Weights of a small image classifier: trained on microscope photos of single blood and bone marrow cells.
Rows from block 7 of a small image classifier, named by matrix and row number. Rows with one number belong to one channel. Each number is 500 + 40 x the weight over its row's rms, rounded and kept within 0 to 999. All counts start at 0. Numbers have three digits each. After the name is the row's rms in percent of the matrix's.
After each channel's rows are labels from the 100 images, of 14976, where the channel reaches its highest value: "strongest on" is what is common among them; "peak at" is the part of the image that holds the peak. Only what is clearly more common there than usual is listed. The data: microscope photos of single blood and bone marrow cells.
# convs0: expand pointwise conv (model.blocks.7.convs.0.weight, 480x80x1x1), inputs 0-79
# convs1: depthwise 5x5 conv (model.blocks.7.convs.1.weight, 480x1x5x5), a 5x5 kernel
# convs2: project pointwise conv (model.blocks.7.convs.2.weight, 80x480x1x1, transposed), outputs 0-79

convs0.89 120:515472481522530547470512480483479567478511549520493411484528506544446490431440494502565517438500502457497520435529544519491469479561565527469489493504529417540467582489444472488424476522529434539425471562541482521529448476538531441440496491
convs1.89 105:518539554519576523503516475493515522518467531522511505480512599552519528598
convs2.89 122:537494546453538478551523546496437489480486560449503444480502584578467432496562527528505517567480526528511488569481472557546516503558579560519482550494520462481521424498529483464485521458461451494439511468487501511429443517517559522449513442
strongest on: smear: peripheral blood; cell type: lymphocyte
peak at: top right; middle right

convs0.84 101:479468431473452557556537430477466463490574507516531530473454526490529466522495433444486491533551446524431444511447552571447496543479483498541512493562445528468543475563517545458504541532547538552525434472465489444488531470542507530548551490
convs1.84 111:453471494477473453484498495467447469481488465438475474460430458442457435439
convs2.84 101:493518440503518549515481427500527482501456470527540474500509495491519542459482436503521442508598475406488498501515555447494516528490499463411590474574404503492499480498462510571486417561565473484478452497494509488512524520477479512478414524
strongest on: cell type: artefact
peak at: bottom left

convs0.284 073:440571467496499455594474428478555509495523456444506542565503557457503525504557525520520444542446506481527504537497445557491490483471455466497457440457500521509501466539463493570478490432441534469550527529515500504428566527471431505548472440
convs1.284 078:477446433493503442447436425506484476442430475492509444464496497482469491521
convs2.284 055:533533434483504510538476457463463488460458544476545454481529510565498541442524496514549484538548451449497481534534516466543555517554556522452541561543445505533477436509492524534464460507517465453451419534508506491444502607406527471461458478
strongest on: cell type: blast
peak at: centre

convs0.347 112:492518422462468576537493425466440458490563515532564527497471516511530444539492467475471456542497469510469468500468569573439473518481496508528493519513466535462527481555510525450499521538566538590523389471457481470502540458559527533548514475
convs1.347 114:445464480461470426473498486459452478504492470438480488471448446466473428443
convs2.347 136:506505409493511544500492405509502496514465494503535474476512510513509527485494445513499452489614487399482503511513550423482497522493517473416579509572415497495489473499470507581477418566574473495477470486485520492489525515482491515487420524
strongest on: cell type: artefact
peak at: bottom left

convs0.176 093:530538416510491469503432420584511453606442465476543525544492522486572520543540506516446478563448501488510500508495466582545587485436486472505477497464494561469501497462564498536559497468458529496508516463470511501489570518494482523543487465
convs1.176 088:524489523591593486485463509522481458451476508467462444469550496491474496566
convs2.176 049:477544407502492535505450447456487509431464533505576499502494468536556537485487487460488479485542451472508504484548542424501600491547533477481539511521481554561461476517524542549426487537541523454495426522522495487492554606441490451511478532
strongest on: smear: peripheral blood
peak at: centre; middle right

convs0.93 125:517509514471423496481507510490508452493513496497538510509437490501516482571510509489470500495498479616508463519422494490482495553496499510629519496494422512440634501523512595510507595488492508496508503466429494462501507501496492585502514520
convs1.93 102:495547552510507527565537563522556559534517531537566545522540538538547506516
convs2.93 193:484558501524463494490470501518511631526494484510588527539505484479610490620483503453397510465477512526519530463492493495494504491469477495523482476477519586555485527485475498483510518489485532511524548546632510498517527474523491459531524520
strongest on: cell type: promyelocyte
peak at: centre

convs0.189 062:433561476480504454579500427478560533492538447437488555541509538438499520486565512505534457533466504497512506540503443548492498493466430470495469435477502497530496448528486494566505493424443538475574516518537492508430565528470414496548482450
convs1.189 077:466433418449496452442433430457500471440463473504502472485498504496482499520
convs2.189 057:526531417471497517538484443460464499443454541481549462486517511569517546453518486508524482516545466449498478535527521450545566525541554523458536559537450518514482440523506514538469467517525471427456419533507489491445511612404524482472465482
strongest on: cell type: blast
peak at: bottom centre

convs0.155 106:502483430461473584523490423455431464478553530544559515490476505534528410528473472478475490535484472504478475488472578562434464510493515508524482539496470531472523496549506520456495517549567527592505385480468466476522528453562547520536501494
convs1.155 134:425476481463465447499509497466473501511507477443495499482422447451462429437
convs2.155 174:488504437503506564477499410509540500523468460543510507473500478469518546494450451508498448473591494419482502486508569437489503516463474447427572470556433510490494508498461505585491428580581502479515450487496518495532539492500456515513434549
strongest on: smear: peripheral blood; cell type: lymphocyte
peak at: centre

convs0.132 113:508508431469476570508479430467415457482543546552557515500479505551542413536472483486463472541475476500486477484477565562433475508487523504520471570487473544474520500536519518457499515537565527588502397483466462479536529442563547519536497498
convs1.132 128:433475479465463430503509499461463502514506482442496504487441437457463433431
convs2.132 134:487502431504505563483495417512528497518466474527516501468504493475516551492463445511500444473603490414485504482516569438479498515471482462432572481565433508488487502497458509597483430583591498477508443485495515494513532505489472515509428535
strongest on: smear: peripheral blood; cell type: lymphocyte
peak at: centre

convs0.357 094:485481446461459591556516435463447470474565524524544522476461527498511461529482441453485484524519452514443460505459581564445478526488491515535511498532457516457534481562504531446496527542562536578520410466467485461493524454567526539544536484
convs1.357 120:442462494468470447482501489472453466499490477433479480461441460449457431437
convs2.357 118:504515414494511548511483409512518486514461485520549475495513491501516534472491442506515448499606479405481505516514554426489509521496509474419588492571411500498492473498467513577488421565569474496478466482490517487496528511488489509486420533
strongest on: cell type: artefact
peak at: bottom left

convs0.184 128:517509521471424497477515513486506466490516498498538514508436487500509480569509508486473505489500479626506465521427495486480492555498497512631519497497424507445635497527512594509510603488494506497509502470440495467501504499497493582500515519
convs1.184 101:485544553508505528571536561521552560536521537534569546521536527531549507516
convs2.184 173:483575499524457496488457500519510622526492484509601528548508482480597490606482501440383510468477511526522535466491496492491502489469478493524479475474520569557480526483472498486511520493488531512525549549622512496518525472525491458529528525
strongest on: cell type: promyelocyte
peak at: centre

convs0.41 084:480558502501539447555472486504546469517506449448504563534536522453543538524567529526470458563465527462529539537539439514531505462449441463461455458466532554502459445506500464549497455446444547458565541512500508534450571532459429498560462478
convs1.41 113:500518506508499504527489492476510485445410442529509472433406547549548494467
convs2.41 079:501459491549505462532502481479453527515460536453525452487507526536546528501544433523463456531594505436498483515491470508496472529536540505436553546576410526533524430521490495496455425479490432496447493527538518514455459568434550505439431470
strongest on: smear: peripheral blood
peak at: middle left; centre

convs0.115 119:529512510473437497458509506494502454491504503503547501512440480513525479585503512491449506489494483626511475516445495492485490553503513522623522506489449522435611518498522586516522590485491505497494503447428490476514499496498501616497511529
convs1.115 103:497538550504496538559530544512547561532515533545580544518545524541567509518
convs2.115 150:478570498520450501484452499524516593534491479513603529547508477475607496606478493446384499464477508518524545462497501492485496493462472493518484470473514579570471525486467499491517515500496533515526546555601519484518527465527487455531528527
strongest on: cell type: promyelocyte
peak at: centre

convs0.36 106:439492523491508412499526506510584564550520427408459500494521512443470540444553488489558500464522498487488499523503417488523515507466461441485500448524505474553492497506481499524506498438450483418514577526569491502485488568415427464474506512
convs1.36 122:420415427437460457454447457438521505487482496516515517510503520524503496490
convs2.36 058:503457461469586480586499479477532543483455521523552461513497533516538582521507468548464477512508479541529427509517487484526522487482518475535484508501525563534558455572411533506483531506511480431478440614551501573461510542440525461472518461
strongest on: smear: peripheral blood; cell type: segmented neutrophil
peak at: top right; bottom centre

convs0.449 126:529478465520527586466474476503448508488502569546510464489523470555490462489430507523512513482487520465513528442530579539498443466536561532477499561490528481509471546479485469460476473557572474589428398531500476527562463463568569477479484516
convs1.449 124:439461464460450465525535525476472497523535495474502521527466408480503478399
convs2.449 108:443432485553513617447534474492529495515532440545497563504510478451520523502448489529505480426510480457494445462507592472480487504446452469453513469506466523492511547548486528545488456547549555479552478495495477545543580461486441515572470545
strongest on: smear: peripheral blood; cell type: lymphocyte
peak at: centre

convs0.222 115:476527458485501460526492450512544503567506444460507591516501541430521503508564506503495484569492503502505503570502459546505538500389416465501493461494502534506500423512513499525513499459463565459578535502506519503454607548458442501566497466
convs1.222 094:495473456472468543500449443434491474440416438503514485464466523558535514506
convs2.222 049:471517484548446521517491503460532551504434505513527491508548539509576591497508486483473455508550462446514516457563518514488527499519511516476548497537463573562460468537540547509459468493516470379457436536574546446439487539456533474487458447
strongest on: smear: peripheral blood
peak at: centre

convs0.221 075:443594503469513440583497458472554527493542445449484549563515532452499507484569520506532435530469505482516507560509432518477497487464444461489461446474505509523488458527477490563495485423431541464568536518520493509441557531461426485543475467
convs1.221 092:472445418454478433487457416467486488464461486505505452438471522516512471489
convs2.221 055:544495461528532472558491474455461524467465559465560465498527538555539524482551510545516485530542445481492448506536479503545535502555539519472523571542457536556501448517445530520479475483507456455457458569562512528423491594423556466459470452
strongest on: cell type: blast
peak at: middle left; bottom centre

convs0.301 126:528485470509518586463479472496441514480509572554514471490517470565480445486427503514517504484487511470508518446520577537485444473538566535482490557488518476510477540488477476458476478547565481596431396526506463518561469451579566481486488510
convs1.301 121:459460464461442487540544527478468506528530505459488505524470413450483484406
convs2.301 122:457440495530523617440538490481527489508534450534483567498503466452507542492446501533518484429489481493495462457506614492491496485458449478487490468485499519489520552539483528584477491558576559462560458497481483536541569486475446525577503532
strongest on: smear: peripheral blood; cell type: lymphocyte
peak at: centre; bottom centre

convs0.407 110:529454510558541524486512523491489556472501519514476446485545497506414501421468500512579520468520521461501524433535525494511447482533528510457497514519537387546465541498399475483401471531524446520446489574517505523521442483523523424459498522
convs1.407 117:532592618564561492498515488511496498517472518495520512488496538542528454498
convs2.407 135:508502514460575463536569521427456477452461534463477453525425563532488465480540512487519488526490543522532421551456460517570502532534543524510476535491499489482566438585489447460442512463463460483453541466485465567465479554455531553472519469
strongest on: smear: peripheral blood; cell type: lymphocyte
peak at: bottom centre

convs0.270 087:440539500471491451561502476473553515500544434440492571520498531433484501497598504494515466539478491497502490555489442515470512506423421473504486442483487517508508432535479508545507507428452548467580521500532496492445564544457405510561496476
convs1.270 085:417405458476491431458459459480454490492473501439493476443500479491489495516
convs2.270 057:536514474490512506554495479446465505450456545481549451486519517552522547461535489523529475531556471445502470535511515503547557517540542507441548549553431523531506436527482507537467448510524453427443434538522505503439501603409532477452449470
strongest on: cell type: blast
peak at: centre; middle right

convs0.200 076:559536379481484522508477398474480409504516512514575540534483514514577459568502504505421473568460494494508496493488515594448500486471509534517476513471485585448508488496530499497509501503506547531513467472417466495509562475526503535564488488
convs1.200 118:440437484488478413449481500488427459513523499416467512516498440468487492505
convs2.200 063:519513422487522544539476426476487481473445506496539460481527522538515541433487476517525470512574459427482484525519548440524536526518529498431561527563422518501490442519478515556481438544544462453465423512502496486470530587420494491467438503
strongest on: cell type: lymphocyte
peak at: centre

convs0.261 080:457564466499539475548478415492541553516512470459497516565538549469499514483549544522540437507424520457542532514539461575522522462464478461471427452431535495556465498511498466560501469442451506484526520556560488535457557529479441468505443459
convs1.261 088:432436487466509414444472463465441469489461496443493510461490454468490463481
convs2.261 057:529516450486519523541494448444475498451450525493544461472528515530514559457512481527526468522566476433502474532508530476538551525529520495433557528559424522527506457533484506551470441525538460422466414535510494503460515602406512477458442482
strongest on: cell type: artefact
peak at: centre

convs0.398 077:445540493476508442586524461462549554503537461444479534522512557466471523484570489493567469539508502478489500517504430528492492497477460459487477453516503514527493458544454494566477492411432542458565542534555484501421558519459412482538486442
convs1.398 095:454452428475469433415454455431463471462467475485477465506502478484493508504
convs2.398 055:529537458476468521568476464447482568459438523494588453498494519525554550527526470481463453540551473468515482531518528477536548525535524488476545521541469555555487458525478519546490473517533468423444409568549506504475487574426519466447459471
strongest on: cell type: artefact
peak at: centre

convs0.3 075:446567487481501439568496452474544516492534452443504562554505541455497515496562522511516444537465504486520503542500428530487505490454438470495473451472499514514498443531473495579494494409425551452573547510523498506445565531453430500556480463
convs1.3 089:462435438485498431468438428488455506466434496457502466435508499498499491513
convs2.3 056:543531464492502493551488473458458505446466558476553458481541521571510536463542499526532481532548465462502476524528502485550553514555559519457538568546446520543484436514479511524473460489511466440450438547529512500433497609411543459468459468
strongest on: cell type: blast
peak at: centre; bottom centre

convs0.324 106:468479469432468585517547452420451485449562525542507525460469490492512427515486460459496525523529461532460466549469584524402485531490492497528517495531467517480528487538516530403507528561580523552517422480469487465475539470548522518530529509
convs1.324 100:465463461478498471498513544589484517528538559545524548533554565517518535558
convs2.324 043:509528432491462483494492445436537600446487502528553494495466472461581556527494494466484499508499512473560484466482490448554532499500455464522498455484504599523520512547489470513510520479491509428497397589573496531540506571413480480497517492
strongest on: cell type: blast
peak at: centre

convs0.265 106:517457431485477603523493437455436474464555540542542504474481506530515433515464457473488515516497471503464474485476597559434456514505515523519496533516474516479519503540496519455491516569579512593496388489469469474517513450573542513519515512
convs1.265 136:439476491467479452496512498472474503511507479438499506487422463430448423432
convs2.265 175:485507436507507561476498419504545512520474451552509516479495462462521548502448445506490445473578500430482501486501566431488510518459469438434574463550428515499498514494465500575495429575571513480524450491505519495547534494507453504521436564
strongest on: smear: peripheral blood; cell type: lymphocyte
peak at: centre

convs0.298 084:478581451481496455579488412470523484489563483463519549559500539487518489515550519506495435569439499476523501542496446564452490483465465479499452472447491543498499466541472493560485492435441546468556529514501468505451593512468441507570471455
convs1.298 088:431432443485500425481443443505446500457446516461488462449501499490496487522
convs2.298 061:531498488497517494555514481441462511452456548476546452477529523547515544468540487546528469527555485456508469523500505518548542518542539504450543553555436524543518434530454498535478452503526449436440448558539507515440495603415539459452451463
strongest on: cell type: blast
peak at: centre; middle right

convs0.190 073:545488504467488567444493513480423438473499566575531486496479440557534445537442498503447517492486490506505499496497567481451479488517537553516502561484491518448501533478522495447508498553554482579466424487419465501554486428576574535483493546
convs1.190 090:513505494487459497487507508460429495539522474391442527533501416443478506520
convs2.190 051:523542417462500496523453448471458494450473548476556472498511504565519551444519508490532496526532438454491494536563500446518548508540546522468528558522465526543451454517521544521457474501504482446459414516508502470444508621395526483476475487
strongest on: smear: peripheral blood; cell type: lymphocyte
peak at: centre

convs0.252 082:432542511464495448565534496495583543494528438445460543526501527432478519475578493482561470493509495517489479544486449494487511528487431463496487408514495492534510440543477520515489516462468525432573554514542504481420524562432409478514504475
convs1.252 097:449413391447480456439440463463486483474501495490494474502505497491482494511
convs2.252 054:526532459488479507573478468456464565457434543479563464514496514536539543537534467480474470539536476489530462506517516478550536515522525495479533548526471553568493464524463511546482482515527480435450404581563521516459496591416539437465473462
strongest on: cell type: blast
peak at: bottom centre

convs0.213 126:515509516471421496479510511489508457493514496497537511508438490500514483569510509487471500492500479617507462519421494489482494554496499509629519496496423510444636500526511595509507598487492508495508503469433494462501507501496492583503515520
convs1.213 101:493547554509507525564537562522553560535518533537567547521541535536548505517
convs2.213 192:484561501524462494490466501518511636525495484510590527541506483480601490622483503451396510464476512526520529463492494495494503491469477496523481476476520582555484527484474498483510519490485532511523547547629511498517526474523492459531525521
strongest on: cell type: promyelocyte
peak at: centre