Rows from block 7 of a small image classifier, named by matrix and row number. Rows with one number belong to one channel. Each number is 128 + 32 x the weight over its row's rms, rounded and kept within 0 to 255. All counts start at 0.
Before each channel's rows are labels from the 100 images, of 14976, where the channel reaches its highest value: "responds to" is what is common among them; "colour at peak" is the nearest of a few named colours to the mean colour under the peak. Only what is clearly more common there than usual is listed. The data: microscope photos of single blood and bone marrow cells. In brackets: how many of the 100, against the usual share in percent.
# convs0: expand pointwise conv (model.blocks.7.convs.0.weight, 480x80x1x1), inputs 0-79
# convs1: depthwise 5x5 conv (model.blocks.7.convs.1.weight, 480x1x5x5), a 5x5 kernel
# convs2: project pointwise conv (model.blocks.7.convs.2.weight, 80x480x1x1, transposed), outputs 0-79

responds to: cell type: promyelocyte (29 vs 6.4)
colour at peak: blue (54 vs 8.6)
convs0.455 [156 134 135  98  80 125  87 131 124 125 134  76 122 124 130 127 171 119 138  79 105 141 154 116 206 129 133 120  63 133 115 130 115 217 132 114 124  94 124 125 119 124 155 131 144 147 214 144 132 124  95 150  71 200 155 118 144 175 141 148 184 115 120 129 122 114 133  73  62 127 114 147 127 129 123 130 237 121 140 154]
convs1.455 [149 167 161 131 127 161 164 149 157 130 160 183 152 134 142 169 186 170 152 163 156 168 179 133 146]
convs2.455 [107 156 123 155 100 129 113  98 121 149 140 199 156 114 106 143 198 152 160 129 107 100 218 120 211 104 118  92  30 123  92 112 138 138 137 164  91 125 127 116 115 130 127  89  98 125 139 120 106 111 135 193 189 104 150 128 102 126 122 141 134 128 123 158 137 158 169 168 208 143 113 141 168 107 142 112  92 160 143 156]

responds to: cell type: promyelocyte (34 vs 6.4)
colour at peak: blue (54 vs 8.6)
convs0.30 [143 136 147 102  71 125 109 144 141 118 133 100 121 140 126 126 161 138 135  77 117 128 137 112 186 135 134 114 104 134 118 131 110 236 132 102 146  78 124 112 113 122 175 127 127 139 229 146 126 127  76 138  84 229 128 149 143 203 136 142 211 118 123 129 125 133 130 101  80 124 105 130 127 128 125 123 199 125 141 145]
convs1.30 [116 163 171 135 131 153 185 156 174 145 166 177 158 147 159 157 187 165 145 158 146 150 167 131 142]
convs2.30 [111 192 126 146  89 125 117  82 128 145 135 212 150 123 115 133 220 153 172 135 112 112 200 121 207 113 127  75  33 133 102 109 136 146 148 159 100 122 126 121 119 127 119 103 109 124 147 110 108 106 144 179 175 108 149 113 104 128 118 139 145 124 121 154 139 147 167 170 215 142 122 142 148 103 149 120  92 152 151 151]

responds to: cell type: artefact (42 vs 9.8)
colour at peak: purple (53 vs 21.5)
convs0.328 [120 196  55 125 142 104 174 106  36 111 151 148 135 150 111 102 162 136 191 147 158 122 130 122 124 158 159 145 153  73 149  66 140 101 159 141 133 142  97 215 111 114 104 123 121 117 117  78 108  80 138 132 145 114 130 133 110 112 178 113 112  73  83 142 114 151 145 163 134  90 145 102 194 135 115  92 117 150  89  92]
convs1.328 [ 87  73  82  85 116  83  70  96  91  95  87  78  85 108 113 108 123 117 121 122 112 111 121 120 132]
convs2.328 [144 137  72 117 143 150 158 118  80  88 105 120  94  86 144 116 155  99 109 145 141 158 142 165  84 133 111 144 151 104 140 181 105  69 122 109 153 137 155  94 154 175 147 151 148 126  74 175 154 173  67 145 140 129  91 156 118 137 165 100  80 151 156 101  69 100  63 149 128 117 128 101 142 209  52 135 115 100  82 124]

responds to: cell type: promyelocyte (32 vs 6.4)
colour at peak: blue (52 vs 8.6)
convs0.464 [142 135 141 107  67 124 111 135 135 118 134  93 123 140 125 126 159 138 135  78 120 129 139 113 185 136 135 118 104 129 121 127 111 222 133  99 144  66 123 120 113 123 171 125 126 137 233 143 126 124  67 136  82 237 128 147 136 204 136 134 206 118 122 135 124 135 131 102  73 123  99 129 134 129 124 122 195 130 140 143]
convs1.464 [120 164 169 135 130 150 182 158 178 144 172 176 155 143 154 157 182 165 145 158 156 156 166 133 139]
convs2.464 [114 183 127 147  95 124 118  98 128 143 138 234 149 123 115 137 203 150 163 133 114 112 210 120 217 113 130  84  47 136 101 109 138 149 145 154  99 121 124 123 122 131 120 102 109 123 147 113 107 108 144 192 172 114 150 115 106 126 116 137 143 121 117 153 137 148 167 165 229 137 125 143 149 105 148 120  94 152 148 147]

responds to: cell type: artefact (55 vs 9.8)
colour at peak: purple (48 vs 21.5)
convs0.202 [ 96 188 102 115 150  96 181 116  83 100 148 143 131 182 107 102 119 162 179 151 158 110 118 135 114 170 149 147 150  71 181  83 139  97 159 149 144 149  90 173 120 105  96  96 101  95 106  74 103  91 143 151 145 104  99 156  91 104 166 111 100  87  87 164 108 172 147 147 160 116 150  85 188 134 110  81 110 179  84  96]
convs1.202 [ 82  67 106 119 126  79  70  92  97  99  95  92  92  82 104 116 103 104  96 117 121 121 112  94 129]
convs2.202 [161 133 115 130 126 111 186 142 114  82 107 144 100  95 169 117 173  88 105 157 150 169 146 159 113 161 106 162 136 102 162 171 118 101 139  98 152 125 123 135 174 172 151 174 165 135  96 163 174 172  84 149 170 141  78 146 101 116 151 112  96 131 143  91  83  82  98 178 164 130 141  80 116 204  68 158 105  87  91  89]

responds to: cell type: blast (28 vs 6.1)
colour at peak: purple (50 vs 21.5); blue (31 vs 8.6)
convs0.281 [119 207  92 105 146 103 173  97  54 131 146 102 151 136 106 110 143 152 196 143 141 108 167 129 144 163 171 163 107  62 157  55 150 116 177 154 156 148  93 170 106 145  94  96 102 113 112  74 107  67 143 151 127 108 112 129 136 106 165 136 103  86  86 144 118 149 143 129 101 111 157  94 182 145 113  91 133 156  81 108]
convs1.281 [107 110 106 116 117  98  89  59 101  96 114  93  69  66 112 145 121  63 107 130 141 125  98 115 132]
convs2.281 [146 140  96 122 144 128 153 124 103  81  97 116  91 104 170 108 157  85 128 153 134 176 126 163  81 151 132 146 172 123 159 156  84 102 127 106 147 155 135 119 160 156 131 170 168 140  96 148 179 153  89 133 156 126  69 141 110 149 155  94 105 131 144  86  76  81  75 156 138 132 126  71 127 225  49 155  97  87 107  97]

responds to: cell type: promyelocyte (33 vs 6.4)
colour at peak: blue (53 vs 8.6)
convs0.64 [142 136 139 104  66 125 113 132 138 120 134  88 122 138 125 126 158 136 136  79 120 129 143 112 186 136 136 121 103 127 125 125 112 219 135  99 145  66 123 120 112 124 170 125 128 138 232 143 125 123  62 141  78 233 130 145 139 202 136 136 200 118 122 136 125 134 130  98  68 122 100 129 134 129 125 122 195 131 139 144]
convs1.64 [126 166 170 136 135 151 179 158 177 146 173 174 154 139 153 157 181 164 144 162 159 160 167 132 142]
convs2.64 [115 170 130 147 101 123 119 108 130 143 138 233 149 123 114 137 195 150 159 132 113 110 215 120 227 114 129  95  36 135 100 110 138 148 143 152  98 121 122 125 124 132 121 102 109 124 145 114 108 110 142 197 171 117 150 118 108 126 114 136 141 120 116 154 137 146 167 165 230 135 126 142 149 106 147 121  95 152 146 144]

responds to: smear: peripheral blood (100 vs 16.2); cell type: lymphocyte (70 vs 15.3)
colour at peak: white (54 vs 21.6)
convs0.45 [152  64 126 150 151 197  89 134 141 129  82 135 103 129 198 177 124  92  99 143  97 167 123 126 115  43 122 131 130 173 103 137 133 117 126 145 101 152 201 118 121 106 118 160 167 150 111 153 166 134 148  99 134 103 155 114 115 110  98 115 110 186 179  98 178  81  92 147 124 125 144 153  82  87 184 193 113  99 138 143]
convs1.45 [157 166 152 119 102 183 164 133 101  76 127 121 117  93 116 107 100  80 108 164 112  84  99 136 194]
convs2.45 [126 142 177  63  87 112 126 128 160 155 121 105  86 167 119 124 107 137 202  69 136 113 113 126 110 118 188  77 152 166 129  73 141 174 162 143 127 127 112 161 137 133  98 120 112 153 177  66 108  45 189 125 110 133 138 122 137 123 106 151 185 118 109 141 118 138 147 118 106  49 120 129 121 160  88 113 146 135 199 114]

responds to: cell type: promyelocyte (33 vs 6.4)
colour at peak: blue (52 vs 8.6)
convs0.247 [140 136 145 101  66 126 112 133 141 120 132  97 121 139 126 127 155 138 136  77 119 129 138 111 182 135 136 120 105 131 121 126 112 227 134 102 148  67 124 116 111 123 169 125 127 138 234 142 126 124  62 138  83 234 126 144 142 201 135 140 204 119 123 136 126 135 129  98  74 124 103 128 132 127 126 123 195 129 138 143]
convs1.247 [125 165 169 137 137 153 182 158 176 149 172 177 156 143 152 157 181 164 143 158 156 157 165 131 140]
convs2.247 [112 175 129 147 101 124 118 103 129 143 138 227 148 121 114 137 196 149 163 132 115 111 209 120 224 113 130  90  32 135 100 109 138 149 146 155  97 121 124 124 123 132 120 102 109 123 147 113 108 108 144 188 174 114 149 116 108 127 115 135 143 120 117 152 136 147 169 167 232 135 125 143 149 107 146 119  93 152 148 146]

responds to: cell type: promyelocyte (31 vs 6.4)
colour at peak: blue (53 vs 8.6)
convs0.99 [138 132 143  98  66 127 102 134 143 120 133 103 117 136 129 127 157 133 136  74 113 131 141 112 181 132 134 119  97 135 118 125 112 240 132 105 139  76 125 112 113 123 168 131 129 141 237 146 123 125  74 139  83 229 133 134 139 197 136 137 205 119 123 125 126 131 129  97  81 123 107 132 125 127 126 124 196 123 141 154]
convs1.99 [141 164 157 145 147 162 180 155 166 145 175 180 157 142 152 163 184 168 138 151 159 153 165 130 145]
convs2.99 [110 163 129 148 105 126 115  98 128 144 142 224 149 119 107 142 187 155 163 132 116 105 205 121 211 109 128  91  33 131 100 108 136 147 143 159  91 125 125 124 121 133 120  96 103 121 146 114 104 106 143 190 180 108 154 112 106 130 116 131 142 122 119 156 131 154 167 170 234 141 118 144 155 107 143 115  91 155 148 148]

responds to: cell type: promyelocyte (33 vs 6.4)
colour at peak: blue (54 vs 8.6)
convs0.410 [140 134 141 104  64 124 112 137 136 119 134  97 122 140 125 126 158 138 134  77 120 128 138 114 182 136 135 117 105 129 122 128 111 223 133  97 144  65 123 120 113 124 172 125 127 135 232 144 125 125  67 135  84 238 127 150 136 204 136 134 207 118 122 135 124 135 130 104  76 123  97 129 134 129 124 122 194 131 141 143]
convs1.410 [121 166 171 135 134 148 180 156 176 146 171 176 156 143 154 158 183 165 144 160 155 157 167 133 142]
convs2.410 [115 179 128 147  96 123 120  99 129 143 137 233 149 124 115 136 202 150 162 133 114 112 210 120 220 114 130  86  45 137  99 108 138 149 144 153  98 121 123 124 122 130 120 102 110 124 147 112 109 107 144 192 173 114 150 115 107 127 115 136 143 120 116 154 137 147 167 167 228 138 125 142 150 107 147 122  94 154 149 146]

responds to: smear: peripheral blood (100 vs 16.2); cell type: lymphocyte (58 vs 15.3)
colour at peak: white (53 vs 21.6)
convs0.90 [144 109 118 155 152 161 103 140 114 121 122 185  99 140 163 143 116  57 112 148 135 163  96 125  62  75 121 128 183 143  79 136 129  95 124 142  74 150 161 133 124 104 115 179 174 145 106 124 130 138 150  58 163 104 189 124  88 110 120  66 112 152 150  75 152  68 109 184 167 111 143 151  87 116 154 156  78  83 127 122]
convs1.90 [142 165 169 146 194 149 146 134 109 127 146 144 144 104 158 143 137 132 112 142 204 170 146 154 197]
convs2.90 [148 122 169  97 164 105 177 157 174 114  74 110 116 113 174  86 126  86 116 127 194 184 105  69 119 177 142 151 135 133 179 108 148 152 130 110 182 107 101 176 163 151 138 174 186 160 142 109 177 121 142 100 116 151  72 129 141 110  94 117 144  89  94  88 124  81 147 115 117 120 146  80  79 146 126 172 139  85 141  87]

responds to: cell type: artefact (36 vs 9.8)
colour at peak: purple (67 vs 21.5)
convs0.316 [ 83 195 109 117 141  93 206 106  84 119 158 149 141 154  94 106 119 168 189 138 174  96 142 144 125 171 156 147 143  65 164  86 138 105 159 141 168 141  88 167 117 149 100  96  85  96 112  86 102  95 142 148 135 116  96 135 122 106 178 136 113  82  78 157 101 165 162 126 153 126 142  87 189 148 105  95 121 167  98  92]
convs1.316 [115  96  89 101 116 105  80  79  71 117 105  89 104  88  80 142  93 110  97  97 121 114  92  92 109]
convs2.316 [153 142 108 130 125 110 184 124 104  88  91 137 104 105 181  97 170  86 112 143 149 181 149 162 103 175 135 148 145 111 157 167 100 102 130 106 150 147 118 129 169 159 138 176 173 136 102 155 185 162  94 149 170 124  75 143 101 141 147 118 103 120 141  87  87  75  97 176 159 134 129  70 120 203  67 170 110  87 100  86]

responds to: cell type: blast (37 vs 6.1)
colour at peak: purple (52 vs 21.5); blue (45 vs 8.6)
convs0.463 [ 93 196 101 127 143  95 177 112  60 121 162 132 120 140  98  91 135 173 180 144 157  89 142 134 134 174 165 153 131  79 161  70 139 121 169 148 167 147  87 170 118 132 103  89  78 113 117  96  91  83 142 141 141 112  88 140 128 110 172 134 110  78  88 159 109 182 135 138 129 121 151  89 196 155 104  81 123 169  96 101]
convs1.463 [108  89 101 134 143  93  65  70  97 123 119  72  63  72 120 132 116  91 109 125 127 112 114 115 132]
convs2.463 [146 155  60 107 132 149 145 108  79  96 108 111  86  92 152 121 156  99 109 149 130 172 128 172  71 133 117 138 165 108 144 171  96  75 122 116 158 150 152  85 155 173 148 158 163 133  82 168 163 165  78 133 139 110  84 147 125 143 166 103  89 149 154 107  79  99  59 140 117 122 115  99 143 207  57 135 115 106  90 127]